python train.py --encoder_norm="layernorm" --encoder_mlp_ratio=4 --encoder_parallel_block=false --encoder_width=192 --norm_pix_loss=false --learning_rate=0.011 --adamw_lr_other_params=0.0011 --max_grad_norm=5.0 --final_lr_fraction=0.1
Rows from block 4 of the encoder of a small masked image model, named by matrix and row number. Rows with one number belong to one neuron. Each number is 200 + 30 x the weight over its row's rms, rounded and kept within 0 to 999. All counts start at 0.
After each neuron's rows are labels from the 100 images, of 14976, where the neuron reaches its highest value: "top examples" is what is common among them; "colour at peak" is the nearest of a few named colours to the mean colour under the peak. Only what is clearly more common there than usual is listed. The data: regions of photos with short descriptions (Visual Genome).
# fc1: MLP up (encoder.blocks.4.mlp.fc1.weight, 768x192), inputs 96-191
# fc2: MLP down (encoder.blocks.4.mlp.fc2.weight, 192x768, transposed), outputs 96-191

fc1.10,197,140,252,227,199,167,208,101,229,257,155,202,219,193,177,244,232,197,201,179,183,210,173,236,204,149,175,247,212,200,227,205,193,213,249,242,174,173,226,245,227,192,228,182,214,191,195,202,225,266,239,235,182,263,190,247,162,200,212,188,161,210,192,180,151,179,155,165,203,220,167,214,198,185,217,259,257,194,211,229,214,248,214,149,251,180,217,180,210,193,243,182,192,186,209,178
fc2.10,198,194,230,213,201,198,173,201,210,237,210,210,219,175,200,229,183,197,241,218,129,257,165,232,176,215,221,164,120,200,178,183,239,252,225,164,176,217,217,181,221,226,131,181,232,231,162,233,195,232,234,174,225,167,183,262,188,121,232,206,230,267,176,210,225,231,237,176,194,233,231,168,203,160,179,236,242,164,207,196,243,205,152,199,196,224,208,202,144,242,223,167,184,271,301,194
top examples: text has "red"
colour at peak: red

fc1.416,192,155,145,132,261,150,240,137,261,205,209,215,222,156,223,172,200,155,260,228,201,202,159,205,216,196,218,257,221,205,186,199,187,182,192,217,218,125,202,251,225,176,180,192,181,217,218,179,277,183,235,239,185,216,183,190,221,177,191,161,147,199,244,224,214,174,194,210,193,191,165,202,246,233,206,218,226,220,171,239,242,180,159,185,205,201,215,211,217,204,248,217,191,89,228,196
fc2.416,256,200,233,157,189,156,192,203,223,224,220,226,208,226,235,185,246,206,180,158,253,216,225,211,224,225,234,163,216,240,201,165,171,176,183,166,218,234,216,185,175,212,242,203,168,209,187,190,222,161,184,140,188,196,215,217,188,219,230,215,218,218,252,165,221,196,180,166,207,241,156,216,218,235,142,232,155,268,202,226,215,207,218,166,167,166,178,256,198,189,235,191,246,251,171,205
top examples: text has "red"
colour at peak: red

fc1.602,240,185,165,207,217,204,185,180,191,192,163,182,174,198,212,197,237,190,223,237,173,185,209,263,205,183,245,218,200,196,178,226,143,181,178,192,161,217,184,218,216,201,209,160,227,233,190,211,267,203,150,196,198,216,127,262,226,227,173,138,207,220,218,206,200,196,185,195,188,177,119,184,210,209,200,254,243,196,200,228,220,151,158,205,191,211,212,180,212,193,169,250,163,161,178,210
fc2.602,242,214,232,172,187,188,254,183,166,236,278,200,225,203,214,174,238,172,163,199,226,223,224,187,221,218,162,148,199,218,236,212,211,194,186,216,249,210,192,198,163,234,213,212,149,225,181,197,163,174,168,182,225,208,217,209,154,210,220,177,192,208,226,187,176,209,169,182,236,213,211,286,202,210,167,228,170,265,183,183,193,161,213,172,178,195,156,233,154,217,208,195,190,264,187,160
top examples: text has "yellow"
colour at peak: yellow; orange

fc1.337,235,154,160,177,238,182,202,144,225,198,187,228,217,209,187,241,196,160,190,230,204,185,189,181,184,196,190,188,201,209,210,210,174,238,211,197,129,206,152,245,191,183,167,230,188,240,189,200,198,192,185,237,190,183,164,227,154,198,223,205,149,203,188,192,244,248,203,154,158,242,162,193,193,148,222,256,201,244,175,192,217,198,220,268,213,239,190,207,229,221,245,218,174,197,248,173
fc2.337,208,183,253,226,157,215,216,233,246,240,173,192,227,205,170,185,203,174,216,229,221,261,193,115,191,201,195,145,202,208,193,252,188,237,160,234,208,239,179,159,185,234,184,185,212,217,176,199,183,211,219,195,188,210,182,234,250,151,173,170,197,192,265,210,236,229,162,192,208,175,211,194,221,219,147,255,219,235,160,272,216,153,162,219,197,217,270,197,214,214,199,197,206,268,205,198
top examples: text has "red"
colour at peak: red

fc1.652,191,243,193,119,205,147,205,167,167,210,168,209,182,211,183,210,154,183,188,169,180,203,213,226,214,174,151,221,148,202,163,197,202,172,223,201,182,163,289,236,288,182,201,171,209,243,196,234,194,212,231,210,210,179,171,197,208,212,177,149,226,239,222,211,236,187,152,124,197,179,221,185,256,211,217,147,177,168,200,220,173,181,208,215,219,259,194,200,223,244,174,217,227,209,199,193
fc2.652,199,161,180,273,205,231,201,237,199,227,224,178,223,181,237,199,230,232,253,239,247,234,201,128,219,222,223,217,289,228,197,169,194,210,199,180,213,258,138,205,180,213,205,216,197,206,213,165,187,208,217,213,248,191,210,191,172,212,199,232,170,199,217,185,170,218,199,302,188,216,192,219,167,188,157,213,157,233,231,157,243,196,219,180,192,159,218,193,192,137,219,161,159,198,198,209
top examples: text has "sign"; text has "red"
colour at peak: pink

fc1.679,189,152,213,239,236,165,220,163,200,179,189,245,211,180,222,221,192,258,182,227,188,199,216,242,251,171,191,271,194,163,178,150,257,216,209,225,203,252,264,239,217,227,161,184,196,171,232,216,188,218,237,210,223,233,183,215,130,184,197,187,210,193,166,237,159,240,210,185,224,183,204,183,150,235,214,165,248,169,191,206,231,178,223,167,227,133,189,149,163,201,201,194,202,194,183,206
fc2.679,159,203,173,165,217,219,207,197,196,272,202,220,193,178,225,221,170,213,186,178,163,229,206,239,203,226,178,171,172,220,202,227,211,212,201,237,170,159,230,224,230,221,175,177,216,236,186,172,209,196,247,185,243,227,249,179,208,168,160,187,187,212,188,196,193,208,300,209,248,183,208,137,191,177,182,247,214,174,223,196,226,218,168,208,266,240,215,229,222,185,199,157,189,201,254,181
top examples: text has "red"
colour at peak: red

fc1.281,212,263,183,166,251,241,183,194,185,203,209,203,238,217,176,187,136,189,187,239,195,199,239,198,192,149,174,147,174,219,195,159,166,192,213,193,220,203,211,175,256,224,206,200,213,213,212,172,222,177,169,195,200,186,172,168,247,204,194,296,229,179,222,234,209,133,216,194,167,170,215,219,207,173,226,224,256,160,157,221,210,206,186,185,297,239,221,186,220,271,214,178,223,210,197,165
fc2.281,194,166,211,224,138,164,205,208,244,208,182,189,192,174,244,200,238,201,248,205,170,162,190,188,227,239,217,219,217,193,215,264,206,189,182,206,196,209,186,218,126,155,171,195,178,208,207,199,187,239,212,221,195,218,207,219,146,219,187,152,209,197,194,159,180,261,147,231,190,181,205,199,199,211,188,164,152,229,238,167,164,158,198,201,126,188,192,233,192,120,183,181,146,197,172,213
top examples: text has "sign"
colour at peak: green

fc1.49,195,186,236,217,180,196,201,123,210,169,232,272,225,235,224,168,210,229,197,263,252,180,203,225,122,197,208,179,232,227,240,208,238,180,247,197,223,143,169,207,210,221,208,190,188,175,222,177,190,237,224,207,217,167,192,199,155,171,236,180,226,177,223,165,190,153,285,174,161,226,192,222,158,257,210,158,214,166,168,211,155,210,214,248,214,195,236,201,218,211,212,158,257,199,216,197
fc2.49,210,224,230,162,242,221,218,240,163,228,144,122,224,176,160,204,224,180,212,226,208,177,224,240,290,206,102,227,242,209,172,214,195,223,180,164,203,187,207,129,177,188,194,203,250,206,174,177,178,144,204,197,242,214,177,215,212,250,196,161,142,177,213,204,183,230,182,152,181,145,188,164,191,139,187,218,217,201,208,177,183,237,138,272,213,237,195,181,165,192,217,250,191,194,234,219
top examples: text has "sign"
colour at peak: pink

fc1.709,164,186,164,197,220,258,206,198,207,180,160,247,179,228,216,213,233,208,268,184,186,198,278,210,152,163,179,172,240,159,195,229,203,219,217,220,184,178,201,187,246,203,180,186,238,193,212,259,198,189,151,253,181,246,205,164,195,221,172,166,183,235,164,171,277,166,238,212,185,191,161,244,187,217,185,253,178,253,222,246,185,190,156,222,221,178,215,175,164,181,237,193,197,180,168,216
fc2.709,209,208,192,135,186,145,174,198,205,200,220,202,147,198,256,190,245,130,115,253,172,216,159,136,168,244,195,166,208,237,208,199,147,201,180,166,234,191,220,169,177,252,201,214,174,262,246,209,234,220,184,201,206,230,168,194,238,217,205,208,234,189,190,194,122,180,212,190,193,221,198,236,222,236,191,204,173,223,215,193,221,206,220,239,139,215,145,231,181,195,203,225,175,205,200,220
top examples: text has "sign"; text has "red"
colour at peak: pink

fc1.6,271,150,184,193,252,189,184,210,247,235,245,175,187,200,181,203,224,240,202,160,211,177,221,194,226,209,224,152,159,197,236,213,200,194,188,181,213,267,212,253,160,184,180,201,190,200,207,243,224,202,235,172,235,229,202,165,184,207,234,207,215,181,259,224,210,199,197,234,184,204,187,181,199,203,183,208,157,205,219,186,156,200,199,172,217,252,230,198,126,209,156,163,200,193,197,211
fc2.6,185,177,157,225,199,195,207,181,220,159,205,252,251,232,193,247,183,206,217,243,175,194,154,249,194,227,256,197,157,179,233,231,173,193,220,132,246,253,184,215,220,258,178,203,158,235,214,197,218,261,223,210,198,209,192,180,145,238,227,228,202,180,173,248,224,226,227,215,256,156,206,169,192,210,178,168,234,199,193,233,193,228,206,150,154,169,185,217,198,197,207,210,215,214,190,202
top examples: text has "sky"
colour at peak: cyan

fc1.644,197,183,176,111,182,211,202,213,206,176,168,202,210,141,156,168,235,246,268,152,195,188,225,181,142,161,210,133,243,188,192,190,213,183,181,149,174,190,176,218,199,178,209,218,221,227,173,208,206,211,215,262,221,220,217,234,183,237,183,212,209,133,200,218,221,149,197,187,177,185,193,218,131,190,231,212,132,231,237,176,211,234,189,187,207,196,212,227,121,167,204,191,214,263,210,157
fc2.644,180,169,202,227,214,187,196,250,205,171,225,191,152,195,230,166,171,228,189,205,175,199,200,212,215,193,189,183,196,167,254,198,187,259,203,168,221,252,218,217,214,217,195,238,232,236,191,220,129,178,144,212,127,252,175,203,233,208,220,265,162,117,201,169,208,234,245,188,212,210,237,210,226,185,205,189,200,202,214,183,148,229,225,220,175,179,166,220,203,147,171,218,147,183,173,210
top examples: text has "plane"
colour at peak: cyan

fc1.681,215,252,193,182,156,187,214,275,139,200,169,154,172,162,152,179,217,224,165,192,210,164,173,175,182,231,146,197,200,243,148,189,191,190,189,200,268,195,197,178,183,190,209,187,231,258,185,168,214,185,148,204,195,254,264,214,225,171,167,166,206,169,209,205,207,209,154,185,251,172,230,166,156,246,190,221,243,226,193,232,250,154,164,195,171,245,212,135,197,175,234,222,207,218,203,251
fc2.681,209,167,157,223,188,192,222,199,229,218,204,196,212,183,238,136,279,174,160,255,214,221,179,164,230,210,217,195,207,190,190,229,206,253,155,219,170,161,199,219,203,251,184,194,195,223,155,164,150,224,252,207,193,260,180,194,209,194,189,183,211,180,268,195,147,218,196,183,173,181,211,190,218,211,206,237,206,200,261,199,221,214,200,232,261,196,175,190,230,215,177,209,159,205,225,198
top examples: text has "blue"
colour at peak: blue; cyan

fc1.511,190,181,183,251,189,192,188,233,241,167,196,233,201,175,182,242,248,164,210,198,244,203,162,147,221,233,208,242,174,206,170,166,157,183,210,194,220,206,168,193,213,190,208,185,181,221,188,159,185,239,191,213,242,212,208,247,175,153,138,152,178,213,194,207,256,247,204,204,175,249,201,210,229,232,227,196,195,247,146,191,213,178,148,149,173,230,178,181,242,213,220,236,217,169,250,175
fc2.511,224,227,224,197,188,204,209,212,175,252,212,178,193,226,255,197,181,227,154,219,223,203,269,197,191,167,182,167,277,205,161,246,224,205,227,207,203,200,197,171,225,231,175,191,185,227,184,220,141,200,225,204,180,222,202,150,230,205,225,149,200,157,208,209,192,186,170,180,212,206,217,209,137,244,179,171,179,226,217,257,218,175,240,198,209,197,194,191,156,199,230,178,242,231,214,188
top examples: text has "red"
colour at peak: red