config.yaml
method: "mae"
encoder_inner_norm: false
encoder_width: 192
Rows from block 4 of the encoder of a small masked image model, named by matrix and row number. Rows with one number belong to one neuron. Each number is 128 + 32 x the weight over its row's rms, rounded and kept within 0 to 255. All counts start at 0.
After each neuron's rows are labels from the 100 images, of 14976, where the neuron reaches its highest value: "top examples" is what is common among them. Only what is clearly more common there than usual is listed. The data: regions of photos with short descriptions (Visual Genome). In brackets: how many of the 100.
# fc1: MLP up (encoder.blocks.4.mlp.fc1.weight, 768x192), inputs 0-95
# fc2: MLP down (encoder.blocks.4.mlp.fc2.weight, 192x768, transposed), outputs 0-95

fc1.135 [134 134 139 155 143  96 167 139 115  72  94  52 173 144 113 104 126 127  93 160  72 140 117 109 154 156 122  85 161 146 144 142 173 161 125 153 116 127 132 113 148 137 173 105  86 111  98  94  82 131 160 153 109 153 115 151 137 130 107 125 134 156 103 167 140  96 143 216  97 106 167 131 124 102 163 187 198  89 127 114 145 144 104 147 132 151 149 152 132 136 124 131  43 158 135  75]
fc2.135 [116  84 137 136 114 149  73 150 162 139 130 181  95 141 128 121 101 155 147  77 163 120  99 114 120  94 122 164 121  90 108 163  97  90 168 127 107 149  98 146  90 149 105 158 164 204 196 159 154 142 113  92 143 132 114 133 127 139 142 172 126 109 117  89  95  90 128  87 154 108  89 133 138 141 126  83 128 172  76 136  80 111 139 102 151  69 112  58 130 141 103  92 184  75  77 187]
top examples: text has "sign" (27)

fc1.725 [139 116 143 100 155  91 107  84 105 125 111 152  92 106 136  96 118  85  82  77 102 146 152 123 135  82 114 170 119  31 139 162 120 133 130 166 117 145 129 129 164 175  91  84 156 121 137 127  93 133 149 148 103 126 104 121 122 161 120 112  99 174  90 106 138  73 117  70 107 227 106 156 128 203 137 154  93 139 123 149 128 144 116 173 134 157 156 141 100 151  78 119 101 125 120 141]
fc2.725 [146 161 134 101 128 224  85 142 187 131 130 124 148 171 152 166 118 169  99  92 119 111 118 114 154 180 147 121 139 132 174 113  68 108 103  97 119 102 126 111 132 112 175 129 148 161 151  60  63 163  93 136 183 144  92 144 143 116 148 105 179 129 115 115 144 176  97 167 183 102 149 146 125 140 107 122 125 109 162 117 131 126  97  63 129 121  87 164  92 116  89  96 193 158 144  74]
top examples: text has "red" (27)

fc1.728 [129 181 172 175  75 104  74 138 103  92 125 126 202 125  76 150 135 137 125 139  87 113 165 137 183  83 124  85 192  94 188 112 167  80 153 137 137 124 110 155 150 144  99 136 150 189 128 118 162 102  86 131  81 155 129 163 101 108 139 129 159 162  78 131  68  87 110 109 139  99  82 124 168  60  50  90 140 141 125 140 141 152 135 126 104 121  83 134 114  99 124 105 124 142 143 125]
fc2.728 [153 162 110 142 108 144  74 123 151 164 174  96  54  97 106  80 151 117 150 116 161 162 145  96 113 149 111  98 170 146 135  85 151 105 141 121 171  81 167 106 155  94 105 178 106 166 121 156 130 131 102 146  66  99 109 150 107 185 173 109  95 112  93  56 125 101 167  88 146 113 115 160 122  67  86 154 130 141 117 135 116 113 120  82 115 124  75 110 164 118 149 109  97 132 122 135]
top examples: text has "sign" (29)

fc1.749 [104  98 188 128 192 115  96 149 160 115 145 173  84 117 102 193 135 196 144  96 175 134 174 109 101  52 148 148  70 174 130 172 118 201 169 124 130 213 112 119 104 104 103 141 117 118 165 120 161  98 138 108 143 180 127 137 142 138 174 102  96 158 126  94 146  74 115 129 136 118  92 131 183 127 148 148 129 122 106 131 105 108 106 128 141 152 168 104 119 101 198 156  83 187 149 132]
fc2.749 [ 98  87 148  98 181  73 138 103 106 165  84  98 113 175 180  99 162 115 129 133 116 101 170 151 198 104 113 168 155 171  65  93 159 148 153 110 131  86 140  90 110 138 121 165 161 173 128 113 152  51 111 138 153  72 140 129 145  86 117  67 110 184  87 150 141 135 180 109  62 131 140 108  59 102 120 136 140 108 130 119  79 128 120 142 162 155 144  69 141 178 103 116 130 102 162 121]
top examples: text has "white" (29)

fc1.188 [100 108  92  96 122 144  94 125 197 133 121  91 158 106 207 214 128 103 171  96 100 126 117 112 145 123  90 165  96 139 176 127 149 160  97 151  71 133 133  74 148 136 125 107 165 117 180 124 156 118 171  98 103  92 110 123 125 180 139 132 124 107 124 108  73 115 121 157  78 102 118 120  58  98 162 182 124 106 171 151 116 170  93 140 116 141 112 142 109 138 129 133 181 125 158 137]
fc2.188 [213 109 181 120 127  66  98  63  36 134 149 104 119 140 121 122 110 117  47 149 120 148 215  92 112 123 175 150 131 157 125 131 162 100  97 141 160  92 169 211 167  85 135 142 154 118  96 126 122 162  85  83 156  92 147  76 171  96 130 203 148 132 137 133 126 131  87 165 131 124 155 175 138 140 125 191 157 142 109 159 143 164 158  98  64 121 119 142  99 142 146 119 130 179 118 123]
top examples: text has "sign" (31)

fc1.681 [140 121 128  56 171 134 203 128 117 140 150  77 110 133 182 116 128 106 110 136 103 168 137 122 138  63 167  77 114 140  99 157 123 103 139  98 155 185 133 102 147 140  80 126 156 139 125  96 115  90  92 124 120 163 132 168 188 138 142 113 159 125 136 157 144 130 156  58 106  60 150 176 164 119 133 170 151 158 154 105 126  94 131 157  98 143 142 132 130 119 149 109  93 110 116 184]
fc2.681 [ 95 150 165 166  47 110 160 127  89  76 175  93 132 129 113 130  73 137 138 113 161 208 172 100  80 161 123 154 146 115 134 127 108 129 125 162 129  89 109 164  93  80 179 108  77 186 142 152 166 132 164 122 148  85 139 104  98 124 149 167 136 159  65  77 190  80 128  99 149  87 125 114 177 118 106 108 106 105 164 160 154  89 146 135  55 131 116 144  76 167  67 169 128 104 136 107]
top examples: text has "blue" (29)

fc1.679 [110 147 106 139 144  65  52 120 158 124 122 121 136 162 167 169 112 130 134 113 161  78 171 143 121 102  75 159 137 152  95  41 153 101 133 105 133 172  64 151 146  90 168 138 201 175 155 165 109 144 137  97 108  81 116 117 110  91 122 134 168 138 128 155 109 114  86 137 163 127 100  90 106 133 136  62 120  95 155 212 169  95 164  78 113 124 100 142 115 109 146 106 101 146 133 131]
fc2.679 [ 76 144 196 113  66 170 147 191 112 132 144 158 147 188 113  92 169  92 107  96 182 146 142 137  92  56 104 124 181 217  84 186 104  96 146 139 126  97 142 104  98 126 123  97 135 134 147 106 147 108 123 114 169  99 121 174  93 144 124 125 149 167  74 166 101 128 159 127 117 193 184 122 109 190  65 158 133 154 131 187 124 106 155 142 118 149 150 121 141 125 152 125 140 159 104  79]
top examples: text has "red" (28)

fc1.324 [ 79 177 117 157  49 122 148 106 141 207 117  90 157 108 144 123 128  71 133 100 143 126 148 155  51 106 145 123  95 122 130 122 129 122 104 124  97 204 111  97 167 186 120 132 165 158 163 155  97 164 172 129  93 111 103 135 132 164  32 158 127 126 107 145 104 156 113 189 133 128 131 128 118 169 127 116 131 145 130 109 130 142 125 153 101 154 158 114 138 141  87 117  92 104 130  98]
fc2.324 [156 221 111 153 164 127 165 140 164 157 110 165 149 162 174 143  96 133 121 120 163 102 143 133 105 123 175  98 130 125  90 141 119 133 129 148 100 194 103  68 103  75 113  83 196 117 157 116 189 149 109 180 100 191 128 142 162 103  94 191 157 122 130 163 119  98 125 184 110 133 109 158 130 126  93  98 128 126 139 176 163 160 116 100 163  72 172 129 107  62 194 124 101 145 130 128]
top examples: text has "red" (30)

fc1.395 [102 157 127 146  76 129 139 106 158 217 127 104 169  72 143  92 108  85 125  95 152 138 114 148  71 102 144 118 109 125 126 162 125 122  82 140 113 187 142  62 177 175 118 192 122 153 152 137 146 132 188 136  91  98 105 130 122 150  61 135 122 122 106 155 119 170 139 177 125 141 107 101 138 185 116 110 141 147  88 104 123 150 141 161 118 141 109 112 155 154 100 125  60 142 108  56]
fc2.395 [145 198 123 131 135 123 137 122 146 180 129 152 139 180 192 127 118 143 132 141 140 125 123 122 101 119 177 106 129 118  75 141 125 171 123 131 104 194  79  75 106  86 101  95 202 133 178 102 183 178 117 171  93 209 119 131 148 121  82 196 170 150 127 177 143  86 142 187 102 150 104 148 120 138 102 120 140 114  78 196 138 170  98  95 175  64 151 132 144  77 177 119 119 143 138 131]
top examples: text has "red" (29)

fc1.156 [106 122 122 129  81 126 102 146 179 116 107  36 187  76 116 141 106 201 105 133 193 128  96 124 160  97  98 130 154 121 186 112 136  97 173  85  98 148  98 107 161 125 147 122 157 122  82 136 124 138 146 144  71  62  91 120 134 143 115  60 160 131 131 131 183 118 144 143 168  69 170 130  73 160 166 144  99 136 135  73 173  80 126 133 105 151 128 112 189 145 128 168 123 127  92 120]
fc2.156 [158  85 147 105 153 132 163 128  89 148 109 165  90 174 132  90 167  89 145 133  54 148 125 103  92 128 122 126 110 140  85 147  96 176 164 191 157 104 133 143 100 117 105 104  92 139 140 114 144 125 121  69 181 190 166 198 120 145 151 157 107 154  81  90  81 172  99 141 117 163  85 175 160 125  86 107  87 150  59 148  88 187 135 117 142  94  92 142 155 125 120 102 142 149 171 118]
top examples: text has "white" (28)

fc1.6 [157 110 158  74  89 155 110 127 175 168  96 127 113 183  99 134 112 146 131 193 176 132 134 111 127 154 120  94  50 130  96  95 102 120 110 180 126 196 124  93 128 118 109  73 112 130 154  53  76 148  88 139 112 121 118 174 155 120 177 127  86 173 197 126 101 116 141  88 150 114 120 113 108  47  77 108 195  80 131 151 137  91 182 187 161 185 135 139 133  88 145 126  74 106 101 138]
fc2.6 [150 154 124 143  87 173 124 125 116 142 187 155  95 156 135  76 129 103 167 172  53  98 134 157 142 110 120 138  71  85 118 125  65 145 129  94  96  80 123  89  91 139  87 182  60  94  64  65 147 114 139 137 143 163 162 127  82 141  98 158 136 113 101  89 171 141  67 120 136 122 137 169  97  89 144  69 139 143 119 158 143  81  61 140 144 137 132 152  88  76 102 139 132 154 146 103]
top examples: text has "sky" (27)

fc1.709 [ 94 233 111 195  95 126 156 156 159 100 101  55 111  93 157  78  89 113 140 146 105 112 111 105 156 104 117  96 140 120 149 186 143  87 155 142 114 160 128  70  84 174 124 119 125 161 132 107 151 113 150 151  91 146 101 112 135 111  79 137 111 189  99 125 123 156 173 109 123 111 128  94 171 108 180 150 116 153 108 155 123 129  94 149 122 117 118 167 167 102  67 114 106 105 160  76]
fc2.709 [164 134 157 162  70 174 128 136 119 139 127 147 133 197 147 138  50 125 177 111 141 107 128 103  93  96 139 117 133  93 111 163 133 149 122 177 145 119  98 114  34  92 101 162 142  78 141 104  98 163 116 166  78 175  70 146 126 135 111 157  88 122 120 111 108 128 123 196 125 114 123 162 105 137  49  96 136 155 163  88 114 106  95 106 116 107 159 144 118 114 164  97 139 149 123 151]
top examples: text has "sign" (33); text has "red" (26)

fc1.351 [147 111 152  94 100 168 118 139  91 152 136 115 136 105 128 170  91 101 135 168 139  32 149 121 107 114 163 141 146 106 148 134 178 144 161 123 117 163  81 145 149  84 171 108 110 125 118 137  68 159 175 101 135  68 165 116 118  92 123 145 138  75 173  92 106 139 151 169 144  92  96 116 159 126 106 141 164 116 189 115 187 119 153  97 130 128 101 181 133 177 126  85 118 103 150 159]
fc2.351 [115 126 106  88  93 114 139 177 163 162 103 151 122 162 179 177 143 121 117 122 142 166 115 147 129 134 180 126 115 128 115 131 185  73 121 150 165 159 150  94 135 197  92 144 142 134 181 199 124 160 113 172 105 124  82 107 144 138 155 110  88 107  86 141 121 135 155  91 118 175 130 166 105 114 149 102 152 142  84 147  81 137 127 144 216 131 134 114 176 132 187 125 172 194 153 139]
top examples: text has "red" (30)

fc1.577 [ 90 171 118 139  55 138 122 131 123 247 107  88 193  92 109 115 114  83 142 108 156 107 148 129  60  91 141 129 122  98 141 130 125 134  86 141 102 198 119  82 188 163 129 182 153 162 150 141 109 139 155 140  96  79 133 141 142 130  57 167 138 126 113 137 124 151 136 189 142 118 125 128 153 139 132 111 113 161 128 100 136 137  97 146 133 134 118 144 161 128  78 132  90 125 113  74]
fc2.577 [157 200 115 143 153 127 147 147 163 183 115 146 150 157 194 160 138 146 129  97 152 128 113 149 117 124 173 103 126 135  77 136 131 132 110 136 104 197  86  79 116 100 116  79 197 137 165 131 177 160 127 177  94 189 119 136 154 120 102 174 154 123 143 176 118 109 141 177 113 151 105 166 111 129  87 103 139  96  96 187 150 175 105 101 167 113 153 126 159  89 188 123 113 145 142 137]
top examples: text has "red" (36)

fc1.511 [139  99 170 205 181 114 132 139 144 145  88 149 204  93 155  91 137 112 130 160 109 161 217 135  92 103 149 125 113  98 141 123  95 104 145 119 112 118  62 119 158  98  83 104 147 104  64 135 113  95 168  67 155 135 154 179  82 102 164 130 155 110 176 118 159 167  83 147 115 120  96  42 136 102 111 145 168 116 102 166 137 143 155  94 156 125 140 113  99 157  76 111 125 145  89 162]
fc2.511 [125  85 116 119  55 145 124 121 159  43  87 116 113 171 171 182 160 166 176 178 131 183 107 118 140 143 197 173  58 109 120  57  82 155  75 141 115 161 142 125 131  76 192  87  88 181 155 102 158 108 124 168 136 132  89 135 133  94 104 151 150 157  71 150 138  90 144 113 138 148 142 153 203 126 143  84 154 153 139 114 172 168 140 101 111 108 103 124 146  91 123 160 180 147 110 170]
top examples: text has "red" (27)