config = dict(
    encoder_layer_scale_init=0.1,
    encoder_patch_size=[2, 2],
    steps=7400,
)
Rows from block 4 of the encoder of a small masked image model, named by matrix and row number. Rows with one number belong to one neuron. Each number is 128 + 32 x the weight over its row's rms, rounded and kept within 0 to 255. All counts start at 0. Numbers have three digits each. After the name is the row's rms in percent of the matrix's.
Before each neuron's rows are labels from the 100 images, of 14976, where the neuron reaches its highest value: "top examples" is what is common among them. Only what is clearly more common there than usual is listed. The data: regions of photos with short descriptions (Visual Genome). In brackets: how many of the 100, against the usual share in percent.
# fc1: MLP up (encoder.blocks.4.mlp.fc1.weight, 768x192), inputs 0-95
# fc2: MLP down (encoder.blocks.4.mlp.fc2.weight, 192x768, transposed), outputs 0-95

top examples: text has "red" (29 vs 4.3)
fc1.177 145:112097102089128100152082154178148128133121148073080118127082186105083078154110163133111076110095157135118121122159188102124146113101131113142187074117155110121090178137173081138177126122176094107094179166125125062108044139136104137118129171099096175190166116134141142095104126111112183158
fc2.177 155:099125117097097093123101092163104125137068129150108124118122180090051120129145142179079124125107160078176194150144066110104109124147124138123170079128172140126106118137165075146153075118117115169117123117104202113107139141098110119186144125098105117098100138146159174113111092143123167062

top examples: text has "red" (33 vs 4.3)
fc1.337 116:155119080109197191115212146147089117129049141132153115134121084047181133127164116072115175135155094114121129100158147053132152087120121084142140066156128113169122102170135140132150130072082093147152086143116140099120131156112140128138135087123116176169133196122129049187118140103134173110
fc2.337 128:163120090141134143165127160140121147115117080155126201098187115200110122143133125162152088132118117165165190089144150158094116102208131124118146138079074088148111116112089111136096158176111154132146135171102129121124145184114150147133086133112117115137198115087132175112074147120065169172

top examples: text has "sign" (25 vs 2)
fc1.610 055:119176090111095000165139127138105128058129159102114140091166103143160097117163110124167107179106126095164177115161081168109099092114126151131114069124138152192186134160107154146130117126074158128147133151144135154124134104171125153134128136143121148129110110126201100105113066138138115092
fc2.610 046:143077145134151224086109113079162150175161087129101124166115178071094125141103117117105100101089145127139087132110174111157176112131154127119107146124124072035086170115156111131121128154174108124111123101151112123112166146096118157152122125078182116107138098143036155131135189163123134121

top examples: text has "red" (26 vs 4.3)
fc1.370 023:060179126139100122117110144178137082168108110128122080132113138117141152063122135121105115146133119098117140098192107110155171158159171137155146113154173118078122077126113134042129131142112132132124117177129143146162148195169096106135171138125093128173139185152128176170100118068142142086
fc2.370 034:149195124158158134152135163167115170125192187149111153126103166126132137096125190104124134073142120161110147104166096070086067109080190115150107169147101182100195129155149131097202145147118157124090120166114140102193114129072118127107128170131153088100152077164129105068178125114126138128

top examples: text has "red" (25 vs 4.3)
fc1.505 102:098094170182069145111129113129116164108133140188122101147072184140105098121101163106148132113112126201150159045130133168148132109141178114099147132087119171150091131168136174148152157111185048133125140103088114155113123170115102129140138113085102133134103119139162083174135154142100134140
fc2.505 106:162129083124170153150159083092153099165109090112124174093150070066086142109091103165098121147118136086158110223057104137100098100100073206145135111156149114127166103116093071112083122145086171152153067161142159100099139110089108115082081118107122168080093127168121113127084119128131151153

top examples: text has "red" (25 vs 4.3)
fc1.10 124:099135177125135163120118057069122133125107146149135135167168165058164121090073067090065183114111129116139109104204136125118183157118121105130105092109106149113121144143076074115119108135094126098136162096138123102081148148100136107134165146148114101139170139101131149147091090103174159077
fc2.10 138:143154150154112149121119119092172190198147085092184137135086117129111142118093111134112139150175129122151117098108171126084079135159146129132130101134145099130126094121065105142143139120133169120117124134110159096118102117081142099190124130136126187114120152125138138164079165117084140075

top examples: text has "sign" (25 vs 2)
fc1.49 191:110131130138081106112100125087141124102165110059137146192148164090172114106097102144141140096184086155109114118083148093167067084157113101105114148129121181131137104117071100135120123088105092174183136110116107180134160102158132137158115168144118184087151143075166155055128127123129146105
fc2.49 190:166108167118099108153111058163110183127141113151120148074116132119102112157111117111111114146121166149120185154143095132117195158131120162144077113167141080182080145096139077170104153114107132147149174156131098096157134171086133129152132100146102144091090117152145152168123129148144131116

top examples: text has "sign" (32 vs 2); text has "red" (25 vs 4.3)
fc1.652 056:123188129118129176121150135088158077090142205084133165081170113103096093186187105093149143162109154139138103190131174143105078165073098097196140133156072158090108162132149133137118132103133145078105140141103134143084135119113105134119163114070133169133145147112166089114138146079148143171
fc2.652 043:094042110156125105146151129160108148137154071168110099158111143149140162108110120155124087132110095112118165081105084126117163093167161140078135121125157080194136084070092093138145060147140107118082136137163179121149153106139150094174091134133118101151118115121065137154064081164072143130

top examples: text has "red" (33 vs 4.3)
fc1.416 021:089147148127092123125091109181111088193104128104132083131108105142143134070111130129131085138149083113102131133178115098156133118145121138179165119178158121071098072129154168100132134103107131120146109191104104138153152176125130106105162094150124097175120164118133190156100150085141166089
fc2.416 036:158214113141169123136142177178109167139166185152102138132092153131147137115107170105136137084132128155094129122172113072090104093079200121160152176140109168087200145132157112075195159133139158134096112179114160094179117139101121140119122188119191099111166096160131138078190116125152130142

top examples: text has "yellow" (26 vs 2.5)
fc1.602 048:138143106131162156082088125148150095183154122130106117139134155050129144120107170160120133165111131110156160163176074148073136128107170158175106076163147088050142089177128075048109162121132129119060139100127100117162126160161108122137190064146078090170155164127101152194091087106116172133
fc2.602 044:138109152124102108151173144204059204116093158172138126091110131192133169106132140118138112126099156147138189142153223049196119131130097146123111150109089111140142106080193133208131104100111112154151108154104100143178142144141140089172141135143188094125161121178122142094160146122165115124